python train.py --model="self-supervised image encoder" --dataset="regions of photos with short descriptions (Visual Genome)" --train_examples=50862 --image_size=48 --crop_scale_min=0.3 --horizontal_flip=true --translate=0.12 --color_jitter=0.4 --method="vicreg" --arch="efficientnet_v2" --norm="layernorm" --hidden_act="relu6" --channel_attention="se" --depths=[4, 7, 4] --kernel_size=3 --stem="single" --expansion=3 --widths=[40, 80, 160] --projector_hidden=1024 --projector_out=512 --projector_hidden_layers=2 --init="orthogonal" --residual_init="zero_last" --optimizer="muon" --muon_scale="original" --learning_rate=0.029 --momentum=0.98 --nesterov=true --orthogonalizer="newton_schulz_5" --adamw_lr_other_params=0.0027 --max_grad_norm=3.0 --max_steps=4200 --batch_size=128 --epochs=10.6 --lr_schedule="step" --warmup_steps=80 --weight_decay=0.009 --adamw_weight_decay_other_params=0.05
Rows from block 12 of a small self-supervised image encoder, named by matrix and row number. Rows with one number belong to one channel. Each number is 500 + 50 x the weight over its row's rms, rounded and kept within 0 to 999. All counts start at 0. Numbers have three digits each.
Before each channel's rows are labels from the 100 images, of 14976, where the channel reaches its highest value: "top examples" is what is common among them; "place" is the part of the image that holds the peak. Only what is clearly more common there than usual is listed. The data: regions of photos with short descriptions (Visual Genome).
# convs0: expand pointwise conv (model.blocks.12.convs.0.weight, 480x160x1x1), inputs 0-79
# convs1: depthwise 3x3 conv (model.blocks.12.convs.1.weight, 480x1x3x3, trained with AdamW), a 3x3 kernel
# convs2: project pointwise conv (model.blocks.12.convs.2.weight, 160x480x1x1, transposed), outputs 0-79

top examples: text has "white"
place: centre
convs0.370:391430499517545519487478479493498528497446575487459502439535586445499556583465386446528415698554595521522473499492436515517513545510511498428498509476485547416531654450502524575412497457521413585479579509479523535534490434483478539511510484
convs1.370:511541541539560539546561581
convs2.370:481480539595531496491495489464531497511457542491524429540480539476436483460471589497557415471477509447564493484479439489556474540471525534490582492506476499491493470405433513543483477487458574549593645465417591508474493411551493403533614465

top examples: text has "sky"; text has "blue"; text has "clouds"
place: bottom centre; bottom left
convs0.353:422518472457478451447456549556486476423525570496640515405565529449567619509488536501487459541369530421519490530522469519494534586402507394404512491432608485448501509476552565522447472480499506474492502496566544469497619561578464477442509521
convs1.353:548564555484505489450424433
convs2.353:565525469540488481483485481476500503462519529501571502518605511521534362516460405527565481657404506426527442532453510520493605458481399582466508477483578533371540497516448480499492528425415528443487460529498521508488509466474516482505572546

top examples: text has "sky"; text has "blue"
place: top right
convs0.403:461553455481457457512548477529510542505501489544620439546583541525502443485502587441468570517429572438520515476564454501514463479410540498549494494565528453479536421577454590440438469524471505497484491471481518569453459523502470544545493488
convs1.403:528560561562533570526547540
convs2.403:461458450530533512538520471549433456588536592454519577476496482492517590433496488463456636402497527529521455525489581415483416518526546456491493540438506518471522541501551510587502573461423506454580459428519466446549488501575443530442456510

top examples: text has "sky"
place: centre
convs0.384:528548478490619506572451474468538540384424507528516411523505468524417481523527518521503476515399500561564529501539497483463423477469473539488530514443569497412612443506521490511412503571475532451542454494518500486536508526506427601484544477
convs1.384:568538547566545522552552543
convs2.384:489484523450493592443542532487376467558484546548466547554447526514372513443534411415526585467498457508427501486559464506541496524498465478486538598477493501494468469488452487478546467338510592401450527550491539500490508426541531538578527592

top examples: text has "sky"
place: top left
convs0.239:458508521469449563468520456536475559499545508549583577440516530534597562500534557550566583464452595498474478512566443517484577511483516529544517366555447526548432418497441509507471470568414494563476535541544511560518416538436491495505471565
convs1.239:581525563545508527559547554
convs2.239:420466534537508476506543523489481500480459572594567536606489499526408503460549547479488574447499432406448473554507538511515448575483467536529459528551511548498441492420475487455518549479506502477509521577481542515432417518492415525524321565

top examples: text has "sky"; text has "blue"; text has "clouds"
place: centre
convs0.408:547515529507491531458519535464480530523479471542415505514512489492408572493427585522571488521400484425500551469613477517520418545488559546476511474412538557475478554490470524515406553418478532452465483477502433438528616616646451570515515457
convs1.408:568556483535567516566540551
convs2.408:508586563520493432548473590412580546462461446418423482526446534542481467446485555452419476621423410543482556411453582496451433425516545443491491490481539519484464482512567477517490545499514488501439505482478508459518408477518539528454541456

top examples: text has "sky"; text has "blue"
place: top right; top centre
convs0.107:520519453573555478563485519460520576488466683448582452486467453468524470567391526530502587520507486482508531419544560521454441482479404520506431447449502546497473505475476453527397451493532552491559462436490450470594483671496512594421443477
convs1.107:550503472565568516585545530
convs2.107:446384462341486501562499555455501588555532466541480411409495434605542460527576444479480488509467496501503445489408596499548499391452468550468441443512553488574513475518488451590491472486497545430505557498454534482479443489509528429554467548

top examples: text has "sky"; text has "blue"
place: middle left
convs0.219:434550474586478480486526552455458511482495534485426490519524524412511539599504565497495601513492487526423533498526479570456462422520511567509542426487564587522448522529463591549435453477529554437486414520559487586488566574469472557504566440
convs1.219:541551533551546537547539585
convs2.219:493444510462482478540539469485488472498453441522455400466441502579448519546536479469477575458471560502559461522584500490378504480592484603482489476523465528536472499511451429492573553558492393434549410554526496498453506489601567454459554539

top examples: text has "sign"
place: centre; top centre
convs0.244:513554536468592485546482480526488547431498473476576576509495510479444503471489572505528621377493475504551490458457487437549460531369611415477517553519502528523456372501479541512564526438559514579456472512498525507515599435486433545466565510
convs1.244:514508515558578563542566550
convs2.244:513493546400512437481505518454508467510357521551544515555464470598540467512507492559403555490434466487448607541460410542497514503496540580519463507482474475553530500467540545535491520512429466456415405409407491500543537440440471432518459476

top examples: text has "sky"
place: top centre; top left
convs0.324:505575534457519485517600533483502547517454447632400468468499493446529579544505528509549517519531473488420585461595464465445465447548547628477511419507525612458489519411423495471475434472516535539536416470612539460496519569549519567522491470
convs1.324:563505502553484571541498593
convs2.324:509501517449513458381518528520432426412553511500567512528476470482590478545434481489501617488482554543518516465585552521540400455570523506564593487414518561467520516548482464505415418515518456400511412565508518464476428473410510511522491451

top examples: text has "sky"; text has "blue"
place: middle left
convs0.433:473534445532586511437547466478580430545509515534404578570506460538491527563574503460419490554514417448452563447500476506509529582528530374488493556541525446485523598538456585540401464489441491462527492455514406421515456487526445497524515442
convs1.433:487584478544575474500572539
convs2.433:446511533555550489483485458539488505449549475505572510459405528478583557428491472557452514538477523538441533488600533505494424450474396447463513561434423551527486541502654518520532412529441554447466583571607477493393512459547522406361480502

top examples: text has "sky"
place: top centre
convs0.26:498392577635500491571559548511496447477467453449445520407467414519459571604459452507450533490618489531557536547510527469457540439456513511538593489564530458405534428443482563481480534467591474542530390498515566488487462495417494517481529542
convs1.26:539549499524528540578576561
convs2.26:510435575574463522480506466526531482599587543535536534404426487532535464557465540602482558455570489539440504586485540411485472482479495532501436540424580438576455493557535479449500565394450564459526516549495479465454506578530601490449502506

top examples: text has "sky"
place: middle left
convs0.392:456508486531355479538587521468478576536493501485543465488565423589456467497491555469549506377455531487474544474518536463466426542476553515564550532426545489414568533399563478445616545540460529484533459522464493509512504508521452565471544465
convs1.392:541532537510540561531589565
convs2.392:576548411518493512462492504479460500542443550493532516535498515462472704434568570510505563436475516578472482492478514494484593485558557557541514451423524562510509453480532521542528504458532490446411496477508524564508407478605414494509439506

top examples: text has "sky"; text has "blue"
place: bottom left
convs0.115:499476518519506532497490527520439475503527548537548491491506489511460514481409551466564567458514487456542491616495469560502525555513405515549426541483503517562617504463432513481514500455423503471480410360581545550526546576486464520524477461
convs1.115:574546557542551530522551557
convs2.115:501555529493449591496510518497594491521505470555520510505442572538508500527476447503481465502483468477499435474449484431395521493529539508524602527519554516486495552390504444492524528580539485467461542551506451457630507514456460441483480449

top examples: text has "sky"; text has "blue"
place: top centre; centre
convs0.275:473503481529540439492472490494520552448479470435543528519491490530505607572454531492484511528491497514470483470470500478531543482499401403444607581517590617456497469574577555508517537463517536354470469554508457479509652503610403468480463513
convs1.275:542448517516423545566520569
convs2.275:512512513596501500470485492503523475560528514467539427444508524468437453465586533497515403451611460520544677493500511506468559510476510616405438426531485491527445531452551527477508419529500585458499461590522493519434574460451412631496488468

top examples: text has "sky"; text has "clouds"
place: centre
convs0.105:477591531497508518599524471515495434456525546399544547461487452473541551515571536490508413433475409539562250549523485488533485516519521614433484537590451486473485518454519508426491589505462479468542427459461492496503418491596552501546499501
convs1.105:518542583529512519523574579
convs2.105:496456400572479509512498581500536495564514580509545530489437488473429560516540426510529590388472476471473564490548568550522375497519450470481456511463584513381450502413465480509479557482518508453486441482455509499506467409517595476420488497

top examples: text has "sky"
place: bottom centre
convs0.238:380437564490475453469467531499451514485519451512514530476545403483633502524585566548524534474463527514561458533483423518514451513436472410449610441457445514530541426449490406496498397549421581569529446538502566411443465575609410473531516514
convs1.238:568555526510452528423432518
convs2.238:521556573470515502555502511473501518454460438496550506511433521499535437497493540508455484570462495524428449486539442512534627510495449559461449412547597514397386472560451534551515527478450550470509484352501616619540506515486495438482439472

top examples: text has "sky"
place: bottom centre; bottom right
convs0.104:516512532504564481542505534528546440466468441529512510488527511501577589501575427444491532407481517515476529463463440431444520517498467387496574560508433618537432478531456508458509525516517510467523514481447607489559456590481471499472449461
convs1.104:482503508541530553447428407
convs2.104:422518432604537504513506506471481535555548502506465504528521518504594506502530535514538563517534534360478364507474498463510282418467460611449426462494510503558499462520521518575518475483543557513460484509513397401529569510473519528543464494

top examples: text has "sky"
place: top centre
convs0.161:445501477513431532429496497428533474511471521494408437540560436522467526556485448460463516496547410658422487528566521614427517463476518472521422542491544437550456550475479443544607543472477499449411494451527534533459603590469447575441487453
convs1.161:546487522543480537546538612
convs2.161:527596544487588491490524544431547466438536497500511581508480528464465482496500435453482520486521464507572543470539449491459630480389524511558499528499403457471565521483382438478555548485535515501525615522410476388494546459461574534448482475

top examples: text has "sky"; text has "blue"
place: top right
convs0.131:466539393451449547571515470464557516470500439510515520503542496506488550611477508455572539577505466509503444483368473506510515620524525577439553517445576516516475487518472493519437532503510574549481473492470502466499461453529450547538479412
convs1.131:538561571550476491529583539
convs2.131:576496495434581467392472523404549456593593450507536460510476549508505492571488510529470559513456416516426494467521508424526493467482494482533468584506512548498484669535506526548491531398523460630418533520467484448517535537435470602502538488

top examples: text has "sign"
place: bottom centre
convs0.25:486602443357574625464553456429517564495534510429447489528549468568459528501559568393469409515480519494469521566444523510518469540435537396514548481580525443436491551405509541484549491624469511507472500534474592529501508497549447538472478511
convs1.25:571581548504530524472506421
convs2.25:436531525450477494536473544508476480407493453495588498502554456469456567484429434488504570439492379518523502486539488484578550385485396573532525403594634480492400509493513514437485471506500537537491477517520419491487522445544536523533479480

top examples: text has "sky"; text has "blue"
place: top left
convs0.371:530483529556536640530460492558505504542567487555586474505408531490598540558452454504523568476436491473539541515553461488460589512529409396544531529503570513499550489497478514428491451504495520506480537530561497468491457432511436461470436530
convs1.371:589564531525505504569521560
convs2.371:616540526559406529480515499573499487574502479447424517593474516511500448461478521515495484405508374477459525487489484593534538456536504531461477501580353605516567464507422488484541533485525556519576449509508498529608543478608466504479498480

top examples: text has "sky"
place: top right
convs0.261:489532547479479410526480443517494464477560590489573503481499496597483530434483599503465454509576497439523591480466467461504498453530551522549429459474403418466534523484455402567537428440529536502534411495542471499539557466518462474470526426
convs1.261:558588534528555497537553549
convs2.261:466516431531503509507433490608521488462571449533465407507548350650461522488496537500479501451495538492569527463558457499572528501497643447450560515556459431468515478520509509556550463449470445471454563519452474474480480461511507488482502490

top examples: text has "sky"; text has "blue"
place: centre
convs0.135:523548512552497438553396505556497603524562517466453516558549475424521467543578553573419575494491507422534419450384405552427436438458524513432457465549537551514456426484444497457506527538583535445443517479543515656499516559512514552452520436
convs1.135:540536552559541548555535572
convs2.135:452539473506530491530449449465416393545509492468423492587499441530418492511565417574445437469520542473512581580495474477486516541586389532492510619538478541401499498515618511431537529520465506517427534592598569422543524492471529474397532449

top examples: text has "sky"; text has "blue"
place: bottom centre
convs0.217:455556486562431463529480495565426459498534454418422555474466511461427443566532617541478571491580571511524528436556489577459458531550518501475536503552572548493449470606525553453486520519514500508525578505514552580423509569446488431484472419
convs1.217:562583528513529524565551551
convs2.217:589569550512455420488478495408518534464583490471503547495519430438418509526505511466470468535429436516538436491612448440492436513544518537550478538571493500520503481487499442514552487414559535520408631498456486479472406488516525599361505603