Rows from block 12 of a small self-supervised image encoder, named by matrix and row number. Rows with one number belong to one channel. Each number is 128 + 32 x the weight over its row's rms, rounded and kept within 0 to 255. All counts start at 0. Numbers have three digits each. After the name is the row's rms in percent of the matrix's.
After each channel's rows are labels from the 100 images, of 14976, where the channel reaches its highest value: "responds to" is what is common among them. Only what is clearly more common there than usual is listed. The data: regions of photos with short descriptions (Visual Genome).
# convs0: expand pointwise conv (model.blocks.12.convs.0.weight, 480x160x1x1), inputs 80-159
# convs2: project pointwise conv (model.blocks.12.convs.2.weight, 160x480x1x1, transposed), outputs 80-159

convs0.370 054:136183134101113153094147126084165114154115125084138127138109071133124111125089097161162174122127132113157144114154195106092081127145182104148094068112099150071105182089125152147115132136171177171075166129111084108138127132136145123122131106
convs2.370 073:139145162118114112114110113129159112129113181151131091158139074082117053182150109106133108101107187225133109100114139106144130155127131105128083144127146084154130124126161091089190147078104069101134207164146138180143148103141076134111208125
responds to: text has "white"

convs0.433 077:148100173164124086107095162114108145130067153100152078104139113136158135132124178093072123153118159152181119079168107142199086113170109171163077082143111078191123138108162140136150129140094166106136141068105146150125143116173169126110054129
convs2.433 086:115137125147094130159084129140161083098140156149116134162116143104080088142118103185082119115157103166168124111083097139078138101130188153129148132146158086108115137107143128115150198162101119137088068161124150125135128157112207120156088148
responds to: text has "sky"; text has "blue"

convs0.353 209:178165136139115089089146146107139127142189171084115097096102189148166073131153131099096098148096149104095123093105101127150134101156138148130082139156147157112163170112136110080115126103119127089109173170110150175105127169107083134068143164
convs2.353 225:209130169095167187106122120160107127182149162140139133137202098140123117114161085144133104140138116137127137114117124125187168102140100117139110106178123136137000117115083124143093102160115124146128089145117130134129139098082162152106112127
responds to: text has "sky"; text has "blue"; text has "clouds"

convs0.217 089:192121105126119133149173183094120149176098141149170169121145133101119161083124122088058124076134050167078106065134091169121111146104102140099120118090102120126177172146140162065080131172132141110131124109164121107150107140183093135076079095
convs2.217 045:057123139129130119167121119118120160161114121160194096070153139080101111048138131167140119113166137112153126130112134085105111113110127131082134155129144159143135149120118047103155189129152149093114179182118147127106146217145160162147132099
responds to: text has "sky"; text has "blue"

convs0.408 033:101055129135119170103119129094143103067146143098111186105135102130123104120125117164133098116156137142145140096127160110125062114092110130124108116091187115226121091144123112174130180126129134079125125070156138137157145207124087148177173108
convs2.408 030:123144145178147135112090178070127144142120144168100117153127107171079101171153145150085106148102116117143146255135153135080114115085143125134124134095155111102109137096201107131089141111140074162196114135146121112146148099116194129191144070
responds to: text has "sky"; text has "blue"; text has "clouds"

convs0.18 171:105190144152091102078133127158166184114155153171096111098110129118137116151150093100158111146130142123079110142099125100114176101061148107116129125145122085126132143138111161131120104136026071125128111099091113129134114106113147090100124140
convs2.18 173:051138067160111076185114110148121119094144136148153134111132135145070061163139138140096180131169130132150142136082126160063156159149096166115108126128120120058134144117090118107178062169145174123126174114119119138085112105144128114109104160
responds to: text has "plane"

convs0.210 089:110180119166163130129141142117082123100086145121102138061142107102181180131183091126115145186071170083110106068123059188175097092067109106167162105169111135123125143117064127162121081155092111207142128125165118128096166115113105134130166144
convs2.210 083:092188095186106155120118136091062130103127168131108098159170155150112123120112066132119197122136170089171119097057105108193179118135129153096113125161134169159093142085119123140113048103131102129162105165128130095173180144138094095099063080
responds to: text has "sign"

convs0.244 068:149155150141157170126127144087087173187153126205131145118081084136163089103133115119123164098115056095087138135075167151120118146164072066115186091089145144153137122185097104153120141148143080126119174164108068114151132119094130093134131107
convs2.244 074:142119078133121148147111134174116154074128099106126138164194106118087139127189180158146136148211182130088124124133146095109137108110183178122172148172142139161098155176150110135177057060159146153208117140104108090084138126098146132135111116
responds to: text has "sign"

convs0.25 160:145141142113155134143101149098130155068175098224114172144088100110123163142083132061122163104194155092121128142175111121120153126141103113109112044163120133106102149129135073116102152109143111164182129136153131079135136111142080115153108128
convs2.25 178:143075152107092105161146158142119135080105098130138109124195084235102086089121110156092184134155132133108117121137155159160201183116151127104076139116108135117139125123151143137206096175176121092130093144125143155148106151187108093153069108
responds to: text has "sign"